From a checkpoint of a small image autoencoder.
Model: 13.4M parameters, encoder norm layernorm_no_bias, encoder moe top_k, encoder width 192, decoder activation elu.
Training: soap at rate 0.0039, 10400 steps, batches of 64.
Rows from block 2 of the encoder of a small image autoencoder, named by matrix and row number. Rows with one number within an expert belong to one neuron, the router's apart. Each number is 500 + 50 x the weight over its row's rms, rounded and kept within 0 to 999. All counts start at 0. Numbers have three digits each.
Before each expert's rows are labels from the 100 images, of 14976, where the router gives the expert most weight on average: "top examples" is what is common among them; "colour at peak" is the nearest of a few named colours to the mean colour under the peak. Only what is clearly more common there than usual is listed. The data: Sentinel-2 satellite tiles (TerraMesh). In brackets: how many of the 100, against the usual share in percent.
# router: router (encoder.blocks.2.mlp.router.weight, 32x192, trained with AdamW), inputs 0-95
# up: expert up (encoder.blocks.2.mlp.up, 32x96x192), inputs 0-95
# down: expert down (encoder.blocks.2.mlp.down, 32x192x96, transposed), outputs 0-95

# expert 10
top examples: main land cover: trees (50 vs 19.6)
colour at peak: black (74 vs 31.7)
router.10:507443429372536500434555492494556478484443487505462594451545438422511437469565484515475463504428467480452496568508505469520534488502479529550546456454456505435533555515591387489530378511473512530511494448438551511446620466413482473455548460530421488510548499483525427497424477430514417512
up.0:628550600545463474527509516516507541519453540511430468453410571500564602555526527540501446441454528412436449472485506604548516471483431463454489469460519511520412490527507512581456503528596513485495506516489506503483526490583568422538546478538554524444564498444537468421528488533507439449
down.0:417511498574568447468504514465444474540552560493555469571572365519458485470360545523545482601507524559503474537529508498512575474433531489508589541463437503557551560542450499545523549482571405571488511523491601489571484498494457580481572517564537490484521435521444491516502469482489462370
up.1:517564451412562517503462492511571501497483513594408518504494488473547506510456462559515374529437531529470551552484478522494478622483417548439593469482616481579471469538489423461560430487447472547576608544527566537542498513467518493394444459482489448520383572514505558533590572525466470446
down.1:604517474477549533485505594623485470452557476567550549486495538496491526594532589494543556436473519542515547490532511499509503598638474472639471569485554594446545515513452525601401534579458540533524488574553524515492469512492499559595520510498494566495463478438464394524437418549440406521
up.2:424518544472464493523502600472471548444514534493484482453530568490434440559480370454531512432478437475538599512529369465621546399500461453467508579490567374538538506513437535518483430545486529581488438510390508494496566473509505433532507452547604529462521584447470434642501489539444535567
down.2:517502622508564457505547511483510499555506497434564437446571518481470535570506576450410534460576513529569545516576443418531551438524486511475528416488479476468506507471452506570528560547521485507471535481492527498534498504505503485549415419483509540524519514429476486557518482479489534455
up.3:502511457436422479577498463564614551446520542485458527500531526530569502502525544530499508449454521484390567583441509469568555561499483545542495466487433588483501485461462577511546466501406489398511588537473553458551483476498581492508570473461443554502529528511525520618471520461501529456
down.3:357498475512463479478498550464457627432455594494548438522471466540452484555527475465498453561515545504431552446527579492469542606498449450456449533528524339408514537470526511526489491641501521452489489561602510555448505524461572540510420534465514444484558458477427430552453546471470528494
up.4:479473421506461503568454488440517487503560406475527527533589506576506501576485446447479511430477490526416488508530411505483505516512500567408498595538460528563537434575439501530562461442377503490545440478521497620463526531505512533425507581454452436491418575483463492509426473533452502553
down.4:469451485489553485465541494531473542493586445513582550489450511439510574581476552469449487553456531539439393432496491522462532496496448508550586499503496514553466463518517519496437436476401413478568513423506511489460481519579469385421549460534524439481495448488485478514511479416470523366
up.5:510444527532454469532442522526431533494461536496513527559488642490522585456516467465579502474400484460570521509443493438548444653492520501564506539524576496434500376505523438464511536505499504514447504529512455465526463532593580540484451499405525494534358564449519536508509493553534498432
down.5:477439529428519551471459504472509446496416499474561501471565526519500575512574501465512530438465539537475409459355464575602450586531502542397472508417466551476553519526446535486538563394529511454539461614582513441481489489515587514483494524572484476479484470518611524447482470520495520531
up.6:443515450600515499531520455429453606556456459498434507512467530457556563527437431529535482503455443479397448515457460434462503495425522520500571520518555544414408381592521475439567481438569582465436460522524523543470445536494503539502463498497551578513473565405475466558509518561490570586
down.6:548496472499430443557532484508528475467450471603489488456443466489448429563499497439456450559494466511478459485569459535521484590484499543447519438472496502611458387490486515439417380377549493506521435498538528589419513516407583450517437464512470401529525535518509557520575556417501460469
up.7:548401472513509474571540456464574575520510502469517429615540580473530516485555619557518514528516469459447512496518416526537483524526458549423489496443479435409520425530459537492470446508498535436528476510521495516537532523540436592500397447451425583569517496464523482402485436462460571407
down.7:553592516426505535480505444447486495530521536481573513508443465530566480561491497478452531486499486498532426416501482566485455450485446533490484523687554526529462488492539528462513548533478457476448467521432497553443577513411516529577529602532500515530495468588529485554473501487466466421
up.8:486558503577457499539576450478462584543524468540562512454474490538531470456482494564469503475516496541500434511550529475433504523526450522465508469409501611415531482481510587528539467541521503468488482505574548545396526479443562497501457591484594544534553654535409509499588414467480464527
down.8:557444498502548597439509496461505531503548374461500428561535463551486404602576528411577510557533503462524458465613494459464450534508428506432518476476576521552498427489551465515541525505479416446515528515495478503501395457579538479439470567503500550417553560519491496495457412482493537465
up.9:462519534531452449544549454507427505596534554466522493504454485580453544569600531450524581493547450425397533536561361542511477502562509535486492428550528477421519571571554478504469509359493532473539517508521509579510521544402456476497515495535466537537504624506426467467451470548456463500
down.9:470551530440513579531471541606551508470505454450526503516489504490523514601499515528402512555525523527574468487523514538418529547505506426440594507510550569512514531512486503528555455555496561495487546468468441615496563472484365463553499492498467599588486561550502560488525475575562535422
up.10:543471562500423437488435502515550557453513449431493363359448598505572557421467564541471509500488493478601490509485556535487500412411529577528494486476489581543553509501512476614464570560458460485463413503507522485478526473540548525497542477545513437495573485475478450464581539520597539492
down.10:462449486465582452457457542509502470531536521516435430543502528553496460424565562514475530386516516533565498509544588480512598478524438527517540449511514407422383487549469512564573487526451444441550469504476515482510522586505479509465587443483490434483553508489357588544574464437451539470
up.11:517574467534587565467561517510466492474538588533520635500449540467446460514487532466520526520450548625469478464449561497503509547575512456575411517586468516527508434494498562425510491560514473474464416422485481329435518491534574458532497460521415491450445522491583517511512447464556507410
down.11:453424427532533430403445603497548438523455414505545455574545566567496474580496473468473577523505425516510464611511508404575410569426560500503489477589552445500494501531582503498463521524422480552521524414497447524593481480431527534433500471494507476459480503527452385521548490545494426584
up.12:464471479529471594446529475576558524519468548492544412506396491511490466496517511479448559521498458412584506469482467334457543497473477427489482498545510482490508529620384575515487377523630492452518463566553538577423613549460596480545485425507557521557444451451531525537480513538451440507
down.12:466505509518430527496553515508465533477547472545571497448534438550500482358524599483431499501556434512550584467571445525506529531497515494428492388421546453456615574517488586600435388561523480524490459579472524550482508469500467516570455544639480512565495524552525501446427488555463529514
up.13:572515619484471496566385426558540478450570401401537444450475478529534448468501461499503614603568481514474494483532596460512559482439575476498423542542497477524483514466467577472493429503457550467513487545494500536491479574509516471549487446518605451565493596523535535472512390519489504502
down.13:558563491542492430507520445522359467612515499494467517445462516517460531503536496471622462511474537523471532446586478517466446570485512538500484512589508523524490528598458565499490436480567450487459459537544446551521507587499516628492544547465430493542511606474396446445513507553496463538
up.14:499491424426422534426411467586437509497566601486525539513559516572451462425558524473439574442531482536507571488503487531406469499551519432462577606532541462483533538501550553531510457425536413565523498491495518500490448468479484427505489509417517588482476413438486563508515492506513454521
down.14:530580436513586584496484519523384470472459514478631522527555523598503490512470442553504507464476420473499470482496489508567478472465520509446494542554500553511491499538539524473518406475510441587509492525452462524496500431358479485501490482600538461573531607561510575433473524474549451603
up.15:517483396556471460454601391596519520491442500488494440489427495424426487508476489519502472557465549608476473503429520446413554528473511587424460415519457599458487460467484542543473457534461508428466458523517430533507449503559460472459465522543514569462708546501440541400552524435508528537
down.15:627533565520504471506503517514602478432529439548457451505461500435491515502477494451519395458485531421446362448502467501497593429465506441393517585390452456493535489484491567533528571525495438420481471463514546503542454535505512518535498436450472546432528555479385523522540521474580487514

# expert 31
top examples: snow or ice (96 vs 20.6); main land cover: snow or ice (95 vs 14.6)
colour at peak: white (97 vs 6.4)
router.31:496447428453472477477526546499558551467506382539561486493530556519457458564485490422467575529466489548490491508497461556473531475594462474513536453502489544446509424556432477451440542516597588481451520429472511579491511592453430442429442469471524494503524584421406467533469486477424497406
up.0:539540486520555454514513477507473487528528541475556501467454510496607471599513456499443477467485452551437554485521455449500565476512579445568555485496440540566561422547520549572579454539551385506434449400563414520523537553477552499532484515453521455541520468522462497458464426425590575448
down.0:557563504544514492537506518411478530445491527491548542467551452527505482467512488596450486532495428514527500480543480532496476425498522497555469615563503461485540489432459464507587536581524497450510451547468484518509556495513444436507485517509435456443481517416472493458539483498482418445
up.1:469581476494510502423543521529469508484472564439451492570468457504579520393533435531477472466540556545509465434464551460490478498493488491472511516536457526503496444438428463473470539624499561506487465476498555531454491448414493418499444572437481607550451373542544495512501520573590427517
down.1:604438551461498497539498528516477469426476519540455573532512554509521413437527483448512517486501514568424559562604542500453535562499469522489537497543510498618439448469566444577358476455547460506454497508466589425556501497598423519430516409526468497512414509485514566548497518556474512517
up.2:576575544506538518586541510468422549486447580423522542504595545500460444518508476334502455522597516568522422445483522525531474443464412544418514449593483478497487559501487512404543572563517514485489488508495520501563469445503540554364496499497480439520454578657536517468531453455535462513
down.2:521495509547528536491563510490524509544482605530588549575494467482452437519421471543570508480562495514525459550383639512515498527573452434413527506526569531540515548382462463535518476445510467486549504505502487399484564547476446396563439439520426552472527468472518444453473485393435452494
up.3:512452471573520456565523455374566496443530490530464567491534531519481391494477527424457411565562534529467520502481570505402532534488448515545572521511537416495500454511563545493510528469511477526549432603442586501506518593532529560588406494472596385589455456495471419493466479510486577535
down.3:517424499540531482556534599456439510439459326484515472464485409423514647488509503532512519479519542514465491469462571523565554455517558508555455501439440493551523492546592513574513505597540462442460503481570493560542508502431499524589485441457512524444477424486457457393475437553469514580
up.4:512467483471493458562458583546454484543449485497531526498626434547542476528480407526517467491547475539470601559465515467520511565504528457494497503507491508442492564444507535475529421538505543500476502543418536556499551388483392414481517586526616600461483434481514455427547559420393561512
down.4:556524421489468413477506547563545496461438472545474544546480438537423457490536487540509559529492536497504520444519454460518442494506517564545449411499632412551500480519611478427479461579691502547588478539468441440482478500546504493566583430430423464551454492502510521460534471477496540579
up.5:438463527547548525500592501488400650489459552491615486579529512493442494536463531497502546453490458465469564496513469491524517548514512505466454514486472521398466555481565468535533534484476486693373452578546490540451543546518564452369484537469450480536457497459499452453446460471501482469
down.5:455422494466503386470471437545460523546516530445496544493457479455558497429439527523483497568539593477513491443576523575550437508503500606477535550492547452472558390490505468489440455386529435569512483508560420517478461466562496484485448582488444458536480377530557459479520482559500445482
up.6:480506487494562513494530483486493513519552563477468391465466407466564466443441496488519415521478534509474603454500465512458480509577494485498540556452484451431448419557531481415511521590501606544434419593417488520487558565443462471516415527473539447683596615456572433553504430403430511516
down.6:501505553487554528553553563528572412494447442472509540482534532570521597435531476506581466444471524487538598567531459557560528596518520584472448392513502531534486493506510501450508540530419519530424473468508515466579502503462541465499440424561505540477477483478528467470490559483591456508
up.7:483506557478502511527496536422606516448464497429514464493545489444503532493469512511543556474481550658558426439462511435464602499520432528489559507477486519517468565486540543469566508538485475487499421427470411461534451437599594510490475554580572500495590407431469436516434469483588525511
down.7:485397573436505502490540558527512581444462364502508507539490509488489508436506546563534502515504575556499422484443599485510481553495522485501484511487499550498565461442435465593611386432414495473579444526382434541567528485559457490615556392588539454395459613511522424525495558461520450431
up.8:490490471533455470545500426476451495486480486574501495507401510511420505555534485365444539533526539522560484520455563474407547542510475529519563554623465639458546437477506542430512561492602563479466458434474476613504407573516425466494462491475453518412523559450515518497447523538486501506
down.8:411533523488412503470551528454522533459405515503449493453519522512436522443454498450453421524493485541479589459513453423524496479458489538536540411547506544499477428452510529522515483393531515468502580611636499533576404485501475417447471411576526409475497461343514519540622524496451456509
up.9:473514483452461528580566404515587450485420487461552428492481549502523544526539492550473492429459448465471371493548515488542535524467509539450430542574529610541524483584450474521560509534511561494519430463417419410513456466504439486494531473483637527510498586424464579495534488535557585475
down.9:560531424472453499489437509496480474480479479565498483466425524529495545528563514567528499391514646553553474558478444481570441554484481499544503513406494498518530553510481558439545526475427454547457497518571578537510557375420502480464551490468503446512549617539564437541532410539451420441
up.10:496465434555520578555496528464555500394533531413467564558421487443514452495567417473474516523501454535506426540476419526585498515531433377564584467451543565560572446481539487538568499478471523461476476532500438555510533518391572523519463455563483491485386426528561471541498457533443500565
down.10:470467430578440522546451497562484513449516479426489511394552542333456536598517488427466613498500488505627458456500404515451545455580486583493489444486460418543491527596507512460440554529486515521489472562535517517609530493499550586486506576515541445506500432524539428518531504542518455606
up.11:550466487504494513554462456477469604363454492422563568481601410494525444512504589493453617541443471527497543471508627441485490466549445475489523454567540480515490477466506515486459503529555472542535504594416485561542414491526482550495594453491497446548498490581571496516522566518598557538
down.11:534452539499573451493492591440483567550516560558388375590500502409475509526384467348419483528522479447551469568503493524545465452443424491568538587446480461551560486457512581535478562544551470422505593511545485545442531523475489444525514519397502499427483415477462466509533510496441476514
up.12:476501477511501586477448520506517498418564526511480513403489502665476510449465452579515512621537513512543509474384439577441469510522530577501472468484532562515530571507553406525497569496464508503434534446509446402512481478487505448464643498473451560425571504459468496364544395559433473520
down.12:466516452462550542506571498489547445488408480502490556570481565581536391457516407468505528418499551521534519544434416481581487452481473464474505535550576549477471424455440460527504426406529454491475482574421455448497383526411498434449582443497533484488441518477520461413512560516573569494
up.13:486484504427566482560528539536428564476441499501490529534482540514476521500503547447493509481516429535547474429464446515539433439480387463393523558533492449516528475523592495468522540505539463672555566559526451458538449468558568477494488564533529496471482468521539525485447496450395508481
down.13:478474446485522539617447469461492462475516353513496402457482490492560556489473501422540532536538475456596509482508485432534541521466490565490503407496466480424465569566458461479516575431485449434425485594531611476522480527460505503490537498524487427455575454447536520481508529588518523517
up.14:478543554519562460518472527593537518426459549582498438405486501499527479460482460460484513554480514498528582576525469405452477423558505538474529479485556522517471477485459548507513570520423499485510518430489524464512595466502521446524530565502511460569448581575449529514480518459544556505
down.14:435546425460534605478446483540556372505542524530569554497541571497505543485447484419476530588449490625556522480508516590458473508447493556595470458580512474451465490465459536479460471519463470371503433504540463529540567591540480463489472505508423491568544560522478537521442487512515564545
up.15:554396569473544513450500459516510561374515542448548536474536512405494475471485603588407495534456556494453488552506509510570407495489453487512410605539585481520551528526455622532496501444489468487437501594511570533498487551498578581475512481545488545503471474596504583620506511478615437466
down.15:517414470540496568509529490543455493477499540509512360500442515561460539527511553415511576490464567548490490564529467473563515534536505478487502566552563557376538569505452461559543527481499565397484425575543516466458467470511431474538475523454532414430511535490482554455423438437471442585

# expert 14
top examples: snow or ice (96 vs 20.6); main land cover: snow or ice (95 vs 14.6)
colour at peak: white (99 vs 6.4)
router.14:523547504405543495527531475516495518605501524554494471550464464478469534562605499508510490501465550516526507474560525505469516508557362496522495484526470345532563466509397435465526477528499516495568505484413435570449538547528459460503519681447485475588447507573458552461563536487486504514
up.0:482522460495489495479527409509487474451426488466459488507562467512531514293407520436543540500503498500476505582470476522541505534520441460452612517479529418576556517561496496464465528504537455435497466512428497433500554605453570543526562484472441474527499490482425498416421525467523455552
down.0:489542531564537419552484587531496491443480508447543471422517451478520489483432478497430547548599549520522532588500470512499509540546440476510564511415494519510583503528427480562481529508492457547446401491527581493475488568532495400597486499445591516439550447519573495460451543500533456531
up.1:562498488444590532462433594530507557480478496524545587534475557471540546580496484468538535571446355540468476479452509487485483391512503483480510547466433484483597432413543509477478487461458503439556445439495457449560534488543521510463466487450455483582558420481394517580494477475504463475
down.1:576507520615532443468534544581555512481551535580499452517353525476511498389436482515487351548502491449531441460477562490539479543532492549556503469458463508475616544475440480485493404530470587494499501480548445574488511441418431482461513500529539528448487459502493522508450497431423448622
up.2:458533454419443462459510493451486532478551492512580581471457504445540503527500510466448469490483434569539440380405500507498447568489509485413532499469454477548514563488499545455493500478464527520498427494486463470570578457469568648554490526505531458565491493442538379495476644486541517408
down.2:526510490494553444527525482533583542516508479522389466544588376577540615561561541398500468464542551508495429521490571416432529583498401542471558470513551609450508513539457448617477543496441443456445518492655483448500563512451441519510529425512569586492567498509560531478479484490457399427
up.3:515516458480504504548500428540465415517464511481448532449550461525463581489568586579514478433427537464426514453542573390569473494517493532547527508484498408440426469572540496437554531515517454439484496479509470549417391510507451631496596480497423538543422489521461468479567461525548543518
down.3:445486504495570549523541524564490582508516560393501459488486377471473462506504504484462394517581549534458518516481598446442513502456461499470557468409461434419556523525452528480488428628485496526490488465573538464547509512590487362408570369457552417475528550546511523438491468439425428538
up.4:482468514478434508484418445471438498496488508498463518437424440422526477498497548525463471456420395552537474510490469488512400497468491497524514665615416435583482549546433460467529459543477427508544514604444497533575484530583506485581506433543561554511479513408498542523486548532557536432
down.4:509421478468372524564430454504419500492532521486567436502466532457474573504491567408497518473527574484397529468542555472468576485465513447496533528441519512508479556481556536487497541455496497512474454587543461607469481434480505577466557519530497514453524423533422563477563539458501604439
up.5:471442529497462421490585442405532550380473523571575491492583521532464522461492481431545536556458549528494474539476442605477497393557404411537427502528521575484499508507491506462451483578569568521490489467547495434541477573514540510508455514561516528585486442545527489443472404446485538539
down.5:475512535534474483605499503518576535537466524430412468442532499422532481513509365383496580493558486493522450501467540542509488521561483423591496479501527485486536414461524452571491594451423443506538442601546404463477538527520462405429490438423558516478643538506496488444542536586446536574
up.6:510518450426492532511514455508465569610491489500413499530526533474510469492526449509437457457438451496532522467507426433564469561469492447578489517494499541590636525490490501507413477456592561488453488568482453515525434533433560485592452457506562502509551548404494576565541440570520476536
down.6:527520507421505447521509573510448577543445601589527436474461488547479525464601507472456560620535450566570520481463502512541510413445458526481526485514559507504466479460436527522493413566462392569528450540439480393509489484543592528467467469502511481509456528385495483584430467466455476526
up.7:506566500473503519578466415496446599462556500541553538512555509559456540530571472562473481454540510508501446525510443453488573553529549413560370545424542528488536519448571537473459522532459477469513540406513424553572444510510468390516418502499505527488603531578529507560440422477572550380
down.7:458495496490535574470540434565487508565476473403507515501404435525513457494487445508452500481524514451507496507475499494487506484446605472468492461506515607573515568546495488458486538496626531468550491592545428501538504496529545464394464431527510461544405492451473528489490549380504493439
up.8:456493551595526576473372553565537457436505592525417581454534528498486411471597522486524597489482506565460525505528524512488493538477510532501483485522461593418614501517547520511497541508513595561542514589455527393495572447492441483611505466541489418547455545558551393509493464478431510526
down.8:465521546487467426407468459426568544524538472538495481522424453480488489510555473453442458481494551457435491497410497463512458531595513647349444416535539466536538368432559523586559442531602534484473551446487467463520441538520541495456531582493455541478540409479512397525417523478403422571
up.9:528470678586516539487529485493510537491458541463468471388485533592488522446610478519514438505481576368474520524396397573400484470569535459415549508617499409490465412511504582448454462503479481478431529491538496542502522456397562441501464513487438474515490507599498522587514482553502473470
down.9:590433539440527498421505561490569506494577529543490501510437545528504513574410443520612478497497523457524620526496498469498466430531503441500517469401534436625465578512496506514510464489398477472462567446435522439453501521431592381496557552576585510556557544531524460503509543459486486534
up.10:449476538514462374452532416551575508424501487560367482467469468484428518543451481538494531506510478481500473416472432523533517459479442428495507520531542419533489541526399470493527491499428454565468509477598470530490497463480542492573598486539558576458491391514548645519475497535447510574
down.10:527470565556482528501488426507403510454430494456485450552491549456522496509462519417493504527597524436490567496458470451519453525506557453534440528564438454563516569518508524415550484556427464468505466483562515484467492555399452549354465537412525522508541433479478482499482525489468529467
up.11:522548495522481491538477493505489513429391506466541471477516511440494484538503510450579472631466443481452488530449665507597437451475485565475520375499579576453519513530574525531573474573560502502568460579518567531452480531451434519461506490455588434509553543516515491426538571423479412465
down.11:481489572497458583471447441370544480457513432570471488459508496431471533548499470526509595432582465440548587577510496425621602523504602554550530504454473549519532572544503459480525513465533446381446518571542486538519565527417478457522501458500454470499533490525474484469501486580504429511
up.12:464506572504485544599497556504427557502514388436537567394530501456501489486555525498488481443428504431416522544557465480454506508539513503541440525506429499549435540606459440533508625507477450510516597439520489501437471556413527404566485529476556439493514548420466461498411473588454509456
down.12:558507436516516499589518476515519471455500481525523492473544460449452460585525474480490583443519435503545554482541513522489505564548551551485575519480530556581542525490485453398503569467556473532461432509517605477478539563517444501476484595522547332526457601475488597492446609550445507570
up.13:515599492475452491546532492484396477510453484489559540466425455397430503442545503571490495544541525571545470543501546442578606549456501415531446520475602479477506467444479536544483553514553483594491472523515510385511513438484647478527528457503479570553384573551547463462524507559509570577
down.13:460473589513483465554546436539515453528486570458580445532530511463438498405406509473505545531525492470545524416517478513464514550472512507534407532499561484495489495463648575446478473424541577461470527469446418384511496533500483445572415452415490464539408395461413491566520491472339504436
up.14:502449501484439489534514529490470538432498538504460505511485378455513471432598517551581499442444520509524563529463475509526421534556495519535489473503472656509549549589570551527512591488446486555502522599486540556489579482398560461568578501484468409554495498537477500477465527534627496510
down.14:510602467533387497522467397486524462557473532429554451493508468478552476515459511361537442531519522418508406454501582499460535517553509554534492454436503494405482540507554514456428522504422549423510433511476535561483368459465502575423563533464477488513551487562467423473512441551497463547
up.15:525577465466527515562550459478600538581486514518548436476517618426472551474542474482468509512471486467539495477460430508497488477496471639516550523431537425562481523462513603520476524459541476490496457499521547419595534489442440464528600524485563436384573453514517490476525478427378448465
down.15:458455534548485453541421515479380607514537519540583530562513455497569580458503477604442602560496549530452539453457582543417554530538510543615507474471494541511489471553464486504493553548495552478482431512412580442383526548552491455522473529535529520580464437520486554462516417455508427514

# expert 26
top examples: bare ground (65 vs 24.3); main land cover: bare ground (53 vs 5.1)
colour at peak: grey (94 vs 62)
router.26:490319419439441525466425499535511518519497511606474508500533441551477505473449537536455496471484492492491529500508470493472518550618488482539563541500497461496499532550468407571566518485499559486432532556514506496462654480488443510483498430495491569458463559503519551574516468419557502482
up.0:373562604425497519463470521478463393440530570392508377458495439532514424380571631509459602552472453548527478392506455562554555496482466459487514467523515471609508522558488480478527497554513488480520509429443507514531534580484517474570512517528531513559466530489479513525488500412506495439
down.0:513539548482496529544490442444533464457456486461509573592506468405524515496607572477457558456500435429602575532519480500530508612428466485487467456514516479546518440501585519542452453515436496523493451454447403475555478535503521520531528601530571445427492434518513428511540520532404442449
up.1:506527516489546469587504472490463486461422490491503525485494419434500549546620584496500478463536440438474472420471453522485476518449424448452522499519544596581501616570513400508436388564559513486494644455448421455588539547514515543521489518511402416439530574495513470418493591488505423459
down.1:469526550526493499484570539536439541529518536510594433458459526477434494552496533469511494591602473540505570527439388545538567515527461567505502545444529462487529525502542484479472573539482480495522413557562558418657477509640478494531565420511524481397474495408502554476461446448582481427
up.2:477564542554597502569451540546462480457453475446501449500503438444516523399521544551461435525625489526444492577489454511589605467424534490485547414560432564519488567473533467550520522455427518439440488468526534536540466448559566401477483453498509468556390510569504488438504527510509466477
down.2:520442477524636425453444492597499511419443465562529475480514420452529528611432494443552521554434458430424487427489573433451480538461512477557535478516468548507536430487478536547526454486524490588540524512514512510465591475447544532524609414560537503551535547569475486514633497445469448542
up.3:513516579501566448421446498416579499539410493498452492480518491439512459528509518501526409534491496451539609462498446557497515484409593484580520469463521529532618479470531502455453495552588472511552491509491477428472484517496531490567475445473529394538470599500556551422455556546481504448
down.3:519475579552491526481483505484568539402549453486457505415499443447364501513594441478430488454524513549572488495492460548462520472449454497464519547575579453578459473490506477508544545542580487492408591500566536525524528450457496492432521477509484567416490477509559478521583437503536527485
up.4:493463440459530502579515495471461604496525553509513559467512522395537492489534479432554469464493576528484432528461515517527509460491494590489521586588462502477457499512481375485594440494477514432581411535503482504458499430549458535476432553498423432504584418537492510479460563485485481500
down.4:465524516543479495491459506476535501461488478506441566469492580416462452550431578522494540515484560461489471470487454537503479558536431465404459525501497566431497527413513475531404510496428523555565595473509484466461405419571427525565393426492489607539517483493510434436510516488508496487
up.5:525547508511471496495489491576563501518421498556454471538550473432494412510426544478518491493529594459520408504492462449422451546500537529516556445552550480516498516455410491467473489467550536551487428496564388468526535459505542560421430515510474514431504662434511485575564618568428420527
down.5:384509523447514502553532489474490409531446458477591511440465473504529521477567552479530540524482475546554490553574424534451414446499539470493472509493688551493611531523499518532463554465493495418499587470527541438537445546481533533470507433476466451562521514527430458550542379505579502517
up.6:528433481427518458465598406549511506489569512407467499436569534562572508425441540545577356549573544502521525499559428527499549545554401537560435473459510480481593513550463453414434488563531520391504438502493404555513445546560456506563447512525468408551563591488552542401581447516511507485
down.6:465498579534581571451516592540570519460526539604556390462501513431447514526550469493482513514500512464471538554495513578500545543520468441501451546455449466480487467483539475584481523501489458396505551456553545476496511559422404499599479450481527477410563536445498505444462521350545541498
up.7:502548471456487511514489538549427556488442476484497485518479491491531383431520512603543501391483537500487463504536516542557461498505548543521530538497506637460533433498492514487475516555476540535467581528494483551478563551561515402567465478532462515542500541511465448492551559500496434500
down.7:464535489475457519483458471462424502487494410489582591524509513455466470620589503505467558520473492484537537447443570434498591557434572470526531529564486560504488504567529417513504502492559493477561435512483516461470444405471498515568458552489563421467485497534469525430492624612482589455
up.8:525496453546406496521498484495485509562434518484602370506512501503500502401468554522533506551491508619560461542414572570563433474477450489520457510503485557511542513519460539500500587522516440564503467521474546588511503561518469588439440461534513552440436500506605502426565514518487500458
down.8:462564451545500469582454526461468466546438461510521523417459497479543491537448397494427560475474577413487517525485549450428560442514520539618414506547549440564497516469527580501488613519607534555472487442505528512507583446471457468462586404529506441467538504436456474408484416546511521570
up.9:487560538479510589386512548496576557464469412469503453464512469416519604525567473506490446439475620572452465532461495524527539507459556608519535496446502576496546521460452489494523612436438476548469584536452507458505451520480567498452460476666465501491569416505490503420438510482503525489
down.9:502521547505412509517523506465580462469486471520424551427553553439479509486494451447490540553532509531474479541448494590507494444381492561530562615520558508510507433560510587486514502473559473478460469541493477499396480500513454531593480456529487495424514443437490461504520583461580532457
up.10:495524502565541538439586395548510372496537449548536533463460401483520417580588514450497558492460520394412490486470515519404574520547480554524497553437546501467507413491508588516532518379489513499470529486488550396569602505433435458495526500531507574524464454466442559523537491496444545524
down.10:485543456568504515441532576447447575478484547502491599501507494542397564538409477519462562540480499457531536590466441434495509548499484503550537588466537443482482628536497491525515458475553490650540548492568500534486429447511459405533530541433483506452479534441499471476428469549496466582
up.11:444550530484484506433455554479568489540538522458564476441480488571519456535602540514399377481586450549512527551540466539458534425415521514476509546536506501498503519452420530573453526418474533554570468490572530582521467428498537572586503513511537449459497513456467528401487453539469471536
down.11:458492441513469518609476610497415449427517532431379547486560443474472510468521507484500464504482516512550450400453434527588450522550540527514433397513477509486441524486566520550537482531510578529507473500552489422606583462519489491433530425480421531537492555539476466505490622467514486464
up.12:514531519507497518490432566556525583489574430535446504420538511391533503496541546412594567580503424382521475489491471438478432409502496547566356449520469480555409472502545508482509499597514540530465461432438466449434492602528455542527499493576547495500494383582450555517500470476401489509
down.12:402509530474504474450526506533423512509435439528490536506510457419472493489487461572443498595517448484541531460461419352488487431459574525497537476510481441477588484522489459519518545496507419512414511466484522480470458509524466404489607515500440541544572485557536499488469607616581483504
up.13:496478457491499447497467454648561574524547547472455412545478570578453481434493491386518505516461524540593545500485457472488478535479480547511509456576544485445487458464571474579457521544537526602494439399560511472477613454488485467481493551548484499512447504491538541480484436418397460581
down.13:582481455518496514547483514439505531535390573463579455501460491431589471497479475531452506527424480473536421451499530545545578501460548477465514429481454460466502465528518478451565453541434505483452500488467539515388586437458518565544487503500442574439550404445504481518599542498578620570
up.14:518511522478531510478401488535496497539523487504429616536483558442469547553419449480486586530523504542444497474557459469418515433484520402472424511435526494481430532494541532495478481532597522503490500442460538605445499605445481499493451374491464515607522453504546476464421522517470502434
down.14:440482523474471413459506520558497525418566467513397473503441448471525438394420362469516473479494497511483523530459399475506556456480609511546575553503464458527608387481480532503507518448582481528573476478573567542578450521520560512551619532535474534456546491437487464404497522463478537515
up.15:470472491474481545574470511482494558540533428493442423515548511469428542566492480514541525492517491491516559447577459410476502586506517474421458515499537550540501528464624431476456533529481532609436590526454551430505551506491497506458476417502463453538503637510523398491465552510478507429
down.15:484468514549509473586510435515537556564532484468459500449563525491473470543478462529541532527560488397571465522531471528445465588533512431441572574500494491461552538565441542564546567459533506470611570479503405528629527535549461505503442513450520518432475580483449457509478515564506536437